{"model": "class-conditioned image diffusion model", "dataset": "stained colorectal tissue patches (NCT-CRC-HE-100K)", "train_examples": 90422, "image_size": 48, "horizontal_flip": true, "conditioning": "class", "arch": "unet", "objective": "epsilon", "cond_dim": 128, "targets": ["tissue"], "num_classes": 9, "cond_dropout": 0.2, "norm": "groupnorm", "activation": "gelu", "weight_standardization": true, "pixel_unshuffle": 2, "widths": [64, 128, 256], "blocks_per_level": 1, "scale_shift_norm": false, "attention": true, "upsampling": "nearest_conv", "init": "torch_default", "residual_init": "none", "optimizer": "soap", "beta2": 0.999, "lr": 0.0017, "beta1": 0.9, "shampoo_beta": 0.999, "eps": 1e-08, "precondition_frequency": 10, "max_precond_dim": 1536, "merge_dims": false, "one_sided": false, "adamw_lr_other_params": 0.0007, "grad_clip": 0.5, "steps": 9400, "batch_size": 64, "epochs": 6.7, "lr_schedule": "cosine_restarts", "final_lr_fraction": 0.01, "warmup_steps": 1880, "weight_decay": 0.1, "adamw_weight_decay_other_params": 0}
Rows from block 5 of a small class-conditioned image diffusion model, named by matrix and row number. Rows with one number belong to one channel. Each number is 128 + 32 x the weight over its row's rms, rounded and kept within 0 to 255. All counts start at 0. Numbers have three digits each.
After each channel's rows are labels from the 100 images, of 14976 (inputs lightly noised), where the channel reaches its highest value: "responds to" is what is common among them. Only what is clearly more common there than usual is listed. The data: stained colorectal tissue patches (NCT-CRC-HE-100K). In brackets: how many of the 100.
# convs0: first 3x3 conv (model.mid.2.convs.0.weight, 256x256x3x3, standardized in use, each kernel summed), inputs 0-255
# convs1: second 3x3 conv (model.mid.2.convs.1.weight, 256x256x3x3, standardized in use, transposed, each kernel summed), outputs 0-255

convs0.169:098198126181132130147149127172167141174234140108150166000140115175131148100173157117086119180101136104138159165110120091076124142138118117051160091111144086116123145105077166107158163107133118131113126107112164121090149107173159112152139134111092113068038152126167149129154139141159162138169123165191128097147157152122134165112102114138090156111146096098128165056129148135128087143077150126135142112095097149129128133120159080167162115151138131164080147106134151094139134108164062150141107169105086127058138138146101152123154125152166145136130140118094112030132118121136154148130130141145105163097082097098098077103106154147145055142127215185082095149121165139104157158137113097154096137103144140116160095110167089105179127135026133146128160146147126155169133131155141
convs1.169:185070121105214091148204159181188105156094122134091160144117119123076141105131113131109115147097070164129101139076112178150127101106081081180115091134118134103144132123089118130119175138124152121107102117144128118118119167146130150113133117101163131086104108181111095184139137070132184111090151168141081185129126134150177078169080137074177157085127148083103134113167083114104099139164114184096155149128114118123133147249117126156099121133064113136182126145101122096107129184104117147043120121155091149133181103124107164126084169151087177170170139129142091132113185132167142159113104099123126115070098124097161171119163121107158111117103109120162114178189124043114157092121124157071099124119047130097128117108158161165180137140104155163151127167136162143068161109154112
responds to: tissue: debris (71)

convs0.251:117116120172117083127152148140172148159096070109139168112128055102111129136164117048150131118139118154135143096124132144107143111125099100118114145145133102140075130125132149224079116149115174116127125101156112148124141156099143133173152181118175093125131079136123164163097150121061100105078120165106089128125138073103146111123127135131136164124111164134105148141111145071109145055123136122132140105124132167123146166119129074127105124154110174133126068157136148096139153114096130191105111099187154116141133086054186075146117129116036148146148115138076138153083172073098183089071143180164173153101126132160121161123162154112074203165204057150133102187207132087119126107154141195143139123130088131128072134154122075103120090192177131129127126096115246092140118121119144
convs1.251:112111162099138132161098153130089105112153142121147133154099182144150110110102175163121127143099000162098148151130120085091072119153152123140068081108127089142124072123085149122118124111126124115152084126111219093111118119144072045077154118109127137122110134147089146135156115116135092124173076078173125155177142122095189113087156133158158110117130136037139128123157101108098103185118113093094063143140168136144091066154161151168094163153121089093230150170140086116171078125090122114082116095140132118089112169136139185152089143118149133139078125132108165095148114147080134182130115089102098114130147106136165132123156120082133152152124144071092186121098160122043107161090075121158161153081125102153170112168149166151130166092118146170097127112158070110146121167136137
responds to: tissue: normal colon mucosa (46)

convs0.212:144149161086142085128100119094128117078139134131092175098110083142112129194129117121169121177140066170072134104084125101110108107112150099145086093188117136167129101122128201177120138132105159112084119112153098152135105136086140103174152144113159090141173072153146178146099137117129065115154105148162102138175104102071117097108101158092163126110143142116136214164103137073148152166157178133144129179148147161137162126079155106131121115083077191128211114183068109072108095078130137123105164141142119088129125143099212166152126121116079151117142131106105140132096125101122156119065128136111165151100176109179124130151171120013123183133153027099084106223181150094101147087113108146101145144110120158163093081145127134141128167117136150095127143104117096120096133156160141
convs1.212:089058037099142137100147142109117118123164126176132148090112135106171107088092192170145121163129127114150111168142123145120142131116171104146180127115123100110113124117070138071181094131142132120110151135155170105122120132126133125080140122078158181126111160083123094154114117096120135109133128066096148164121094126104107103168127127083179075152087129136123091119150096154108147167152115116110116109152140107132099178041169085105105179135183118130183134105159156166119132036123148132117110118104060117069139164133110088093078147094172150118104150131084097101135141158134153202201118082192113073101076149135173150153134140202120155128090064116188151143075167184062156134146129130137129159054151091094139113100124089113110104093217185161127120122122102129191128100120169
responds to: tissue: normal colon mucosa (78)

convs0.225:131105155096061159165153129198106203103149137125154201082134093136183085109137108131133126143126155114227143114144162106113094118136141149118097094138129116150103125151091064068119153166113071100097154107149207119149153111133178094103143134122126136125152120118135110088147136176081158113161154148139123137102153163149118162104104095101098030128107133148137094115131139105101114150128101123109134120167110164127167174041109076157145165109187177075098146155157118187121132056238124110129108161067114162131113175069073111108153151135120128168162145137146130136188101107142115161133140187162090086158106179072149125141146143160120129088102091127160093067125139066129085147081141086143107143106095166083093173113135095125174147135111108128184125143102141117166152156158096
convs1.225:153141089140104103107084122124153069169090084118114159077163110113106165095129155091088122153114123080078155125118097186118167108172094103171126139144130113125119114191199178179086140136144075116156089147093103114136144153099102150181141103117068089093164117175175167153107091131158096162115120110092124129142191099126144156045106156183142106131160092132156147163128150127118131089122115138164122143159166131140155098165129149166127075131072129149117174159162101140139138171078168131176138138255204162133108056136140081146134141207079109162155130125142069124090137103127138152077112079124162174131108097155127125107100092067114128112159133178124094135123107078139099147168129160135138107139111188119177081086156142142117133185091121119201095103165107119098119092156163
responds to: tissue: lymphocytes (41)

convs0.123:126000098148162107186119133240129121150087094123136090030103118138098132157133149117113117135123122140127097140121133103150150126121134079200228194141146119178167098133128115155126142143133143147111131097100121137144161109150111096122112131129135132138168135097125119083157177133139174143151121133112132171105133093081141125084137118144120148083129145103146139092104122100167095115185151116141128108105120121127142141126165222093133103135119097134093188132102123153123143119092134118116124092151138136110126108176117141093123139133113143129109113131145106145134140148123146104131129147131119170095255101161118094157075119141105119125069115142166061147136146105143136097112104132091118125124137138112114134133113119159104139122069078155128136122073103129158091189149171
convs1.123:183117080136155115071092126099110141160114137134131150106126117124131149080135119029108130131113098052097194071133072151098147070166135124160112141181122069102122116210167174157092084137138091112112113133102110143157163197089076097177154135126129084146180136098127128130106105139123125111100145058106168058098172130124150119102092174158183129138144177125159139181145127082147173082087118116176151130086142144159115161138096102132133154080068141170098108133165120097173129143108131093090128114160178161141146081142129133127135138111048127120067138113162080126091099122172115112089137132131107145157168062133134177109068112115083154151103084133096108113127214108161104089171114145155099137089079163127149120153143094125154154135123138160214141087148081098158091075142143
responds to: tissue: debris (46); tissue: mucus (44)

convs0.164:157091117159119164105154119082118172147143161139119135176123144130188169106133126100151122141170043136090135115117144169170109199148109072078088135034195120095158143155139151109117108077090199144171127120077179167099141120133109129157103154138154102089054055103151108175138145134183187153115115154162121177172141176136130099108125158107126177127091194140136147150082185130154123074160120132107131128158085188134161125131160075113137147149106060109158119148123144077133116132203157102119104107130114167180144130113082119142170178122142142144110125116085156086151138119156118106122116105108078131114052113089144101125089150055056133142165095074159089119056107119132130095094120136130131098180145070136115084135121149094101119105110141143162146112136122180191085120103161
convs1.164:151164099164139122084105152146172122147142113110087149087126122124081111060116101107099140084115168117121123171182070082089133067133169169158138098121136091051149177078197198111194157144118082123112177151060088131145109153074145152111117121131092123114160145202151152091065117140117118121143142146093179079125089085137142168172151107146073133092161130141127134172142118107153138105125160100103109150162108074118167099183147168140106100105102219084117135102123134136136191087097188106145150100095146139136129114133197174162158144151092211157168083131124180151098169112142136069132146063150150094119142127111116165136159103115191096140149159145111159104154124071152163096098127114127098077141102187095131117141142117088127158147153137121191121126123170119128187140179124
responds to: tissue: smooth muscle (32)

convs0.162:139145130111150153145103115114119090085144104111121119154128075107154141161132179148094124153096125099121117152080115158100110150135181138038204153150141100102189159105119135068131133136161096176129158164075109070180132099119084124113139090127108119115157148089103124110091147118023093166156171118079124142120127179116150117148131112124112085108078143096122061108103170138113159109134168131131139096148160139129136179125158084152128151169135166125158054196157101117147101113160127095139172141123154106096080137097141144169149153131134130155092143181129111236132089155127035144171144146063143126165148081114122159111150148168138131133102122104176088105169135167173142088130156093106134183128188137122086144087108194129097123023179086121169095178106086119100104095134158
convs1.162:188100143097141112155104107147158068123110190138136143106149122115120099127105159071126141102129104079161170141142135062109117098134108134148163126085094133115157134190150156137138117140057164139117130118132166156115190189097145103147132161143110178146147180134129113102158132152108145139177154108138100186145093141205113168062208107114116119130106135101160156144131130098158167146118180149129119157121108150158145137176153075120207141140073146145103110085158127158169149177103132105140159039084152161148154124120165094109113135072077103087099129102193131133161095118135154130077135122135101074103169099105151115098145083129155145086099141132118168075113156100139068170187079150136060058199058156140141132153136050111153120106126135160177089145138086090121103186102193
responds to: tissue: lymphocytes (83)

convs0.11:142000127183100161137173180122119199159139129119115143075108072154120133145166134115165125175106093103137084112129147112136144120138150045160156125036132043143179147137098139103108080127093119160111099093156146172144063125124130150171114104140129109096059136109143111138169152123144096128176121155156110222184120113045109104103131115130136137056067096110141136116111208075160093081136129136117142098123115194133112113104133066133148116146098166147102142134105119067128127082081155123094164080142160113138076141129111133096138168117094159126135115152154098110094159126128136135128130167098119167114138071132135070124168111137095154100090182124163089183200147128111143094115129181129139124118130126102119113146123147148120100148123086122149163110135183154147172113112201
convs1.11:186183086160134156106068117112118125132182124131167141100143141126107130113162167133111141146120089101134146219165114123072177049200161141148168100150116053133138162142146148108129149124136093115073081108114163175183087156115105142159114092146146084105172153131141138060042127133175124124126161103081151084145181175153173140148070118123098147068127111116096138153121076142119160115128131145137130112069094082113097143165126088130102120181108138150111105121150080106141152132095166102122103163070164156146083122176128120176151152149047139163133126130189115184179061133191135091150114068177143083126087101124169133139108100104118104143091090136122070142147136084115117081125144137104118160141127156158139164161131068123139141087182181155200100124133080135175116115099140
responds to: tissue: mucus (35)

convs0.213:111109064176144099067135131197130119209098112095145171068128069172169199146154160037149121103149174164102140089113091128112145124127091145190119124116107116129103128128147131160147114169150142074132090155169160136148147125150092118095143051094149117095124110124125133095145134137102088086154123111138122110133140066097096154127151112152147091093132062157092091122126111093114110064135131128119125091154114096126114199097126101091121152139099092110110171138195171177115140171068142169122096107187144144119139112122120107151116119130096136122136097144120126101102197078098125090147134165146113140117102127178126168121112127171103147196203113118105125187255124069127149162124175096133150133138101141112130152177128145106095104193115087118109191085113161100153159165158158
convs1.213:149069168085157133148111113123163060153110178149115139169140103069064118113109131205151163170158124139067129194144124184114110169103189096100131104156140137131121133099127154140135169123117111121119161141100113118169077104122085088113176135189116159132176157156139114147138103171118128088114179157113081144099189144121158058140119137153169192134156152125121159119122138108166150096114134142133112118106148136117156108185137170161109078161115165157116148090077101000104168074101104063113120132101139148081128141177145167165118117102154133154130110126127183138085105225138136170125106155103114138159139092110089126128165122127162152138093216141127126107147129134099151112071056112133140109175098163156148160099105104173097148072130137145118071179118135142071148096124170
responds to: tissue: normal colon mucosa (60)

convs0.246:089132064114093153158131093076116084180172151123115165107122091165108139128116135179115160241106107176107146172165133113093083094140166099096059075142098086119174122102128101155130135121119168186047128090154146081140107142177155105124105087089060201127076133166134151104135134087152118174144106112104135166094098186100107104136194126097118119149143111143083129154104114195154107209106118132166138150132090126116136149148120150143114121115144109130095132129134085139091113154077155082158130119056105129103106110198080122131051101119208129115097151114154205119161127124174172142131127121151099092134123130159062116120177096218161112128124144130109099148118135153129076159093106131140080120125182112141050098147120130159142137142089178115128139148164134140171112137111150
convs1.246:148138140186111064037142157134101168168096144104121136156081157105143091153056124083118109102149140105151142029146086114124166169125118165123167157161072124145070115114141136146151109115108118080132160117182132119164127150143143137141107161090133112148149105121066146167131169121151095100095115129110213141112143092115171116150111128125045133122120031099071178041125123117129100120132094128193124122145131063176138122126114142162082165105098121079121134110155123156115084096152162209133110095114074103170114174113139122128135092133178163088166093153142099080181183141094109153118136126112189191176087137091127139144071178132091150169096111100136140127154128113093166139140165162082190142087110076185142147156165139147092120151108146120126176093108146134112160133146121
responds to: tissue: tumour epithelium (47); tissue: debris (29)

convs0.173:154183107097127165078093129066124122117092118156134158000143181048110144103101131164159136119136069106089135103134136141165097137114130152161076124114124131133154107167215183094134116151145170126168141138129083125187141127106159168186131105168091110181079129142174111125118143138144133170094161131095127125123148175173128141143137135113096195161130190127060069079119123077110156120139141118122125127101087095095072145157126130085136121138108142101170182153131111170116170135154180135143118123074135183164101126138110094132153111151144140130107122123111137192108154151161105189151129087138090108146112167078147082115059095058149071130056198171186198135112138115097153127143136073144154133109112133165113084142110111120084078151152132085136116121092131146154177112091123
convs1.173:119116099125032144120132139176075054181152095151076162142137084147101126135136113119173147093097075162135192096110188113143072156113136140146162213118136109112143077152152120067136139134113104163098146112074163133139158102108136076140149143113150131121143146113144148103189153138142060118146125152105106112116173128181137109103119085185143080138201111168123172134116107110160130100100102108142137157173119133159130127106160133099140137119141145044164081150070103143145114099140093098148140088075144148175130136084123106171147103140156141165139107143140109174150114148130144101127126152089137105099184091093070129145175137108101128082095164154242125087150119113057098073169124138093119075094100199120088099160164171161155133065142175102106198103156135087116119138171127
responds to: tissue: adipose tissue (77)

convs0.109:134039142087082208188135178141127126104163153106145155060136071137106164145135117204166139077118102143208109164124141128200102117120088137063095107134137167084137139131114118143148118122116155122138156123206125145158169158151110110102137112073167135177070178124112154122151131105089108145159127128181123180109151136099155123147217121107147084103133182091099047108127125053092115181139136137131085145137113125094167095036110102123089155099151110130166094138112118158132083131178159096133175126085110131149090123127105092127134153124156133138151151130073143225127133126121116100105133096190111121170090147133140077156114111080122155152127095070165180132115117120120120145118130141118122122157107063111060132195141117139111098121114184099134139124178138130111200120115162
convs1.109:186157118170079150122137112182088114143083153134145097189171122151131130096177130107095130162151110122092155143098149144039065159155184109137138115147124105131119119131166119095064137132201099120088078071087109072094101115141098127123077145172045186088176117123158106112123129132175133129104121102109107107143188119135154133119062111136131142181140116141166132172171127124108128119072094107158130098110109122136125165121127168117159137138106163191086144130151104082121145122095075146131080106123115091112134182164107075183184084063118121251087126135182120116140042159148103140177122152098140141152177071150095113132131130189085134130111137138112076146100152172112131150152122118141181133163129167176132130132098098126138119051130127181143178188133091114131138099130114
responds to: tissue: smooth muscle (54)

convs0.103:143177156132125101181078113152123120064103104138147106105084105089072160155128145160154112114069099129180143078114114054176115064125118140148107116141139122145087125133132123185126108145120133136123121142150173199134164176102150108147113151130163095157106133120129121108108127139116146098178114154153137085098150039126114115143127125125174162152117141114106119153133091039147137081115162128070103180130140212159063172072136140149102186139133116113175163143106156192134153069136088146135073128141154099144148084085131134147109135134081097137123164160115155227154155103102130106141121080182133102156184115141133125116136142060228137172098102117143150084124130110149083135116084144152143140092065164151114088212122116136122108146190196087129108088162064107136145172133141
convs1.103:103108140101085179110096095099091115099193108166133194070148218093134137114082152148111132098122144167099123135116171093186118204137137142118140167154140182128169136130088146074132159099133141089145208137130116103068139146123100117126157138118109136133109111151174077133163145157116099148129049110116121131129080173139112157140124120158120083072055173093135125074120152134093156151127131153124132122132094133126097132102117115133120181105156062092177097072161127132087122155144151115123126168000149143126057121107089125109119131128148078097125087144111142147151079148090047108067156151119116080074112132114117130128176103133097120156135164127107108089152121110157126200106077077163140092144181098127128162178102071044134119161114083141125120089111131107134107182121157
responds to: tissue: normal colon mucosa (65)

convs0.99:115140177139079161154199109098141097063130177122139109158102085101070091108131100167148124098150150167180153114096145126111149096136152160124075098128155145197187115102151124125117134099113107163090077107141102133064231104092133170132131151123086163137077163106106169141156150096153106230104139132098089154126121162083140135141175124141166130157209185110164149111105180113098136128099084134111154158131136167153140165043140112160126166124178170146182132115073101076096100099170197106150115137109099111102130105118157070145125147107178095101114126143099119135121114157097114138113134105142092183191192131157136052149166090118146096116090083077140137148110150084073049123092122176094169119114104138143148139113117128144133130088086104101119097151163125145111094091163123
convs1.99:107108116091168124092060116067139095106127081156109101154102172118154170150124095158113111194132107146107112086135135124100152140137136137112111156167128090132096167136143141163124082135126208111178147125179136108106068110151124094118136148109182082173068097203112110163120087116113108170124063104150182144161137134143144149136123139103047133099077095137117138109105074144102109183131138150075076153133151142179106102144124111185056123129144081013144146143182103228167153114128115184119150129116117129147093113128098182121102102155157102138124120128155158053162128089058143111111143156120152125116051195140144110126093112060118151158156115104115132132152156159178195171135097144140116129090135090108099129096114128139088124183113117119139173127082128166172092160148083
responds to: tissue: tumour epithelium (74)

convs0.84:130085186165140079164127121176142144101051078109127104071141143149146200189084173086134123081112182153185186084141138174133124145109091159165119146082145129135104116172159180123098117095136134125151098079099110162144170128137168140135147190109161094098086106113102153135156135170106172109167134138163139099076141127112136127146099113176128153199121138137138155129115166143168075086116126158042077184127102183152162126114120177146105155130108123093062142165081154177148118104149132109137145141101175105086124096118089121077097144124113135143131113153120121108097137099144127105148157161102131135105191112087125199146102137094164104164117064132140074215139125120185120109119114175091127075079122108165139091183160137148096111123059174090140084146125120104100050183152117
convs1.84:149102109072150138089106123146087097076174163175138119066151116050108072118150111130107136151114111127127083149090145071131165156190079160132128126064122164130157103119122090111115133137109162071166152177171148146070151142126129108096121119118125150142056114116164128137139180099134124149087120115104078234166094114101064163106117161088118114124092122127112095094106122140127167150117108124114122132077110144112066114087108067101044121140130111080137113115142187145070096169114110156140139148109145149131154078081166157114120128106151132095117115065069134094178086135046145103116096122166089099072105098172182118119210098127078140159152098104099119061065123136133137170126101102149110157172184132127133148149133058102153085109168173152126098149137116126169156116089151
responds to: tissue: mucus (29); tissue: normal colon mucosa (28)

convs0.94:125085093101122135215067086077138147065152084192124129128136195139120173174132120114141158161097122150108086114164168135164111107128093131123156176150198173168108142071131130138138114094130142119090132137189098141122124090124143138130089113137155109099159115123128135148137099069204141132154133111118117143169102073117100092093124191073127125129112205095141127255130117146056192143152154107127135164079131148155169105127172150142133099076115137173177135181113125083137145118140099133100096103167139097135187120089163148189140121157100111096149159114129102162078104154093111141147093036156106133096084084128083115077087094085147170120167165086131121135113136094129130129135104165124155170136093086154107103112131141139097129112222142154107115103154134104115136090092114
convs1.94:182062130155137147081168157171101126148100090106113132114111102087151090043155160149180124135054129139167129154086116135064098145139172173112143045142122101133168120131097109098182121181131105141112134131128209079086150143131088140065144135094159159114055155134120120158150157172130100069162126129107138148148102166140137222150122121171135118089143202177123091100121161107130101107131156098081112080106089151142186153083158108098116148133171091113126115080126098145127099115116105156117113096073084094123136186182121113185130161153181115146099101133063160161207126154100122134146141159088094096118158156105154175173184126112123195182105119127063127172093154139108101093120136097112113141123146148145110187122112143113153137070124134103131150102155170123165173171108151
responds to: tissue: tumour epithelium (45)

convs0.43:158108166109114135092125140111149165133139149119138146136109130088102166091166089134160154214110160134074092102095178232172090135139076123136168124032137158105174156175097155085127096144149121114160076149121112131174078165142125123112156064121102118130165108153128125153135158142132086124115133119162124136137143142054126175129084153170089182110117104156069009089149110118156128158190178155176097157158096133117151086092123107147099127099086095116163134156137069080120120084165192116120100155096078102182111104111107147140090131129123183135156127139112114145079146118142128103116154175131128101134041108137191132146098089193094157125132136154088106151121131129152136121152152118160098180085166095098115075144148142152091161190200142094103115112114129188142109115123123
convs1.43:154162115171124117145085150142126147121145168146119152053168044129170128091135174133144181109104082139180174100165136064106135047128137183151146140110157092132110102126214121119155147149142148172124110138116138170100190124112138093156133181114125102192125080124208175125119127121149222116117156085094084081139140173160124115100145132100156139174139116128101138131139138068143130081143148085171142106131133167180099183170122128119134137162152164122156156102124108102167111169113119090169155082114142136120130112099220121128216132132039104128098143142148174143171179117152128076136125110088164101143171144127120151086133120070131137144072052101145150078106121114075074109112152088138136141191144147201107126139154125139150084098185132159124159137122109118124168148137132
responds to: tissue: debris (38); tissue: adipose tissue (31)

convs0.93:160132136090099125174074129159117156069107151117142166125110137102074116137101130166152134070129168150214149117109130113194114109151114135148078129095106117141140091157114121145145147143106163127165142110188130174163182133117115074063156138093191140165093122147116123093131142134122108146102125124178119122160152057075178104131155122114166090108132122145078099033115130041100094144107139136127138166154163115097171152030128100097113162126139120164140160097119107139125089138176161114138129130080094135108064129097108145092101129126099157186138142111082171174129151080119152038089142166178151069154133140168130075146160138040163152162110092138114207134088143058101135147109109133104136143127130163161101142187144123087126124142043153145121155129109117111137199159125158
convs1.93:205126151138130103103092132103154089149088064122105142117157109100111203151114114079157071172132057174119170094100143130128157158146101147119133181121137108103115095180176161171060156112172124099136111140124131125115111100100094127145127119131092091145104109179095135117076104193131061122104103099157133080078180154110141116105101104164121140150137151080102090149097116087155078130111109145146160154143176174116145122116134166153050133102096096131106106116157130120141168136106139163135190113223120147130040046088191111156128128185156073171109098170159164086102086139066127153058171148122148152134117085125120130101130133092086185187166105148129154100194145119065120166159098177132167147099125112115144112132136149115066144169121128088116130089099111111142090119153143
responds to: tissue: tumour epithelium (60)

convs0.185:156092122115137105114141130114155169079157128151140103131121133102100093109126079059159129092133047151212122122158151136151159100095118133106095152123150056121066148142087128177110140075118162110126124128171133148114142122140166121125132154071233079123098114082155145134131133104120121115149119122126137154124097176102134161146108140169119177122136114116124176169114082142107135099176148131093085132152146158106169153146155111133096149108149135098157091182103166155121110056168087154089133097184136123153126139103133104110120132117032140144146128130116170095161071102125198138134149089143167144167126169079129183154150151173050164086162016078155109147073101111139113071161140175127152135110128159133033143117135139156163189113127157078097134138128219124073092121117117
convs1.185:179129154099112124115137081114156096120102139193108128127142148141162198151122171164142116160153035161081151109124105090111112134112155124101146195060096091167112089135151176148083155141195142148166090073082149140132117203146056100155100182136064164114128124148095095145084098131190123101094077090157110164177183128102125089120084110074142138133055116083105161097147097122097119146126149128089102173148135177123129124107141148106127139155135162143159118128115157083151145059120108159158116153135101104085112113120176129128121114098159144216127104124144116067124085119123140198153135149144124156124124061171138117119166144081094140185139142125129147095056134150081173134116131142141145094058121104154159091096141080084109126101121225180144130101163081135117109119164129
responds to: tissue: tumour epithelium (49); tissue: mucus (25)

convs0.12:135099122097112114194126123096108177091170131105130120151107081124121118118132085203139133152078133105182103135118153137153151104092119104110096116126104105124135126099118093151171136152090117110105163110182138191160108149107132063180121075113167105188093166102105132091132152111129088162180133080217117126159148090070126162133174093112186102116147166106102133081109157083126108127137173132137172178121119133142131106071117116118113143112139111081143127149101139163137084091163167083131163183072122122090085145127114168131108150100185143149145172123086152247107166082107106100140100119232159167128127110114116166148152117100212117156100065102128177152123112101146121097092134103111102122133092135158086104235111099099158100095110184125131129112156125134117172147095203
convs1.12:226160115124093085108145097130167152153064084130155100119159106100113105126189120022126111123114079094130137043123121116101170112179081173118176135095124097103095140151179150118046110102171069165133136091119089162113143124082128153144089095142175102081183133138132117151092071164123146136102168152130127133106147153127185145140133122138077140133126124160134093165122145125110142139123070103160103125134119120108149185117152078136104086073105121140108146183146140158126190129085078150147108093214144135155113094118132051143133114149095173183142102185183105109100104081129142119066128122109157196133091118160125169154111080089068160124092088179127099136160111117152103100175127173117141167098140172105114103114140163098134097140166121105158134111174154083151063097105141
responds to: tissue: debris (28)

convs0.107:154138134130137112112111164128129140047053160165131149150114103081090203111095132131142154077120170218200132094144173169240099106121141166063150141083158158159150124149184182128124143167123173130136103126192173153109165113101102111048157099071169125118186154089133129122116152125104088187126133141166109128108139062042132108142136136133124107192118200142059104065153121117128103159125159173086113207122165128116124121062155121140112160130132103144149114125110126147122127143159121110105098121160109066097113124102127140107108135125066123155105149134121111118115102122133115132129115088134107147141105145119102172122136117118072132194092018113135105156120150141115108124143163145105179166102149056099106133144130132120082093137129137136119160129099113080187123175148157
convs1.107:186117145099139129121102113130120097133179123117134119098171083139160115160118138212126123193136044116140141124141131123152073173152140139194118125085140083121137141168096162187136135079160162108136166083134155162139103083186098140141118175134138171137055125150131161148067162160151123057129163054096101136147088176125126098134122118130171167139075139131095200135123098104150063126080147157098131136135162190075110157146092124118109166149149157112120126158125103113179119104159196124121181139066082148110103133107183173159118157134166111125129063113089177110169114141078152128102157149147127114115116062149139085120186131139184127166158088121103167151124130108098144130165000144149116161100140152141130142145170091135186195133159164160107151132106104168157127117119117
responds to: tissue: tumour epithelium (56)

convs0.215:088083140165121088119152155178123088200094107127118169109174131152200127140142119058133128176141186161025176141163125083152108125142193095068152189115134166103154143139143154131122071161131137121112122168136132056162151088171075141142115126120122126119164077109110141125141117145120094140070075165129107132123138140144116104106037160095145082111069160158103162057139115185142116104120063140077143143134089085116113177100141097113133141121069133112093138109175140106102165158076145133116170102095080153138141101170155145136102105132122136098108100146157136113150183098137124111098102174131151118126079097167110117110111142136111115175153185122168056151221113137186113117111095071119176146116114051150195118158133144123131113142109092129118172116097137144173107151162175
convs1.215:138137095153154158136084124168129146155090152109088137154129131138089088118111159179070141073126145084195123175178119081131110138098103163169163054094112102091100111129156113149167151107069104149107156133112130146137125132154185164097151097102158150167171133153149167184147151126116184122181171196074133144142096094134118198115166127147101158123147126175136128129136155095170169145132145122184126049132178126169161099196141142092161119137133143127098196138106143186081149151125140182174135155153111099147143138163075151059133171110113144096143151123101114176140146106196147113134103062093116129118100135073123179164115099098172097069079137150115147141073078134181108113119176144129053095183129170124058146119145107090119118153156132072191120142134148073127152093089116
responds to: tissue: adipose tissue (58)

convs0.200:157255131112053141057107158070151103139110139116136167143163080101094116120128080089134141152137142138151110130122157154149167148151069147191097113249158096140095146149123118066064129158136132139178220101116109157097103151096167107108153109112104173120140144103126079115138114122065090145074137123132151082116148146177157181146103126128082113139101081163145088129151101126076139142103101130142090119132108155156125145143131037149124162160156140098097123162133142169149103146144126130148151145110208133108059174149146134150148118108170147157137094133141090166060141140146096163145164127128135122094108142124162126153145128160081102108082169184163060159136141123113188107135166133142099145141105126094109065093126149090136040153149158095156114155144126110154174137107119
convs1.200:146147177112140127130119109135136139036185118133189086154067104107141095133151189098130097164168150056141048129148152128104214084112170110117211122177082132162105132126142133122172106121111090143111101116182128159124129087161087194124144120105129072097167126099125144086087102124133128127090103116130164137143123088109155122108155159095113161117087107099125049117134112147145118111150064130154087104049151062151127148071172074130098145132120147135159117121123089115118119133085078114106071146123060098143109098147126116178083089160129139151152100185112111140194146120133127116128158077194182188204103178117174154121085137101148137140102092136134074122101161114105103111135130114108150148138173096141166169103166087180067145130110161151139144122149070176133176121147148
responds to: tissue: mucus (41); tissue: cancer-associated stroma (34)

convs0.38:105194074109187085143118095107150145139134168155137141138123071120122140072112180119134150144102151103157122163138129154164158061132102130139169098155124111134068148124097135142150130114107132133138129080197207123131161103137071126131115087162085149094224152152108126094148124091111143120076127112158116060172151082077122119124195136086132116078113100172075127079149169156117122144102178116136070071093119071123066123175148132133132157098136146116123116100192196126108103103141106138142159132138132097140120181203124130186096131117124114078131097111103170119128123126135141139155106158177109128144131126099114134106061165117118107114058229102041197161151129202105150138163093105128169118084143165127143076118133098117097106108118083199144159128117076148157140125144136
convs1.38:146173124120084074142215145130130104175131121111130143129138093087149068199171152106154069120124156120120120033096146125122090173104104106134118192130178155148170127084171123057175127118122100135157112134080088128101124116157120129117071114122124139150079128123148114145171136161136165154178129140105148156069142188122124163184079119106076142093155148146141191118099126193121119082177142107195151136097129128123176158157156094068177162082085090082131129143067132099173110173152103127108133140149142097118151150121142090115227141095101145154113154138146156122119111083130111117102090169082131094128147121162093137112135137151074160078191123130206083127167083124159150094161188108079138154109116066107078146133113158166161182150143111134097121127150152186097161139101118
responds to: tissue: debris (45)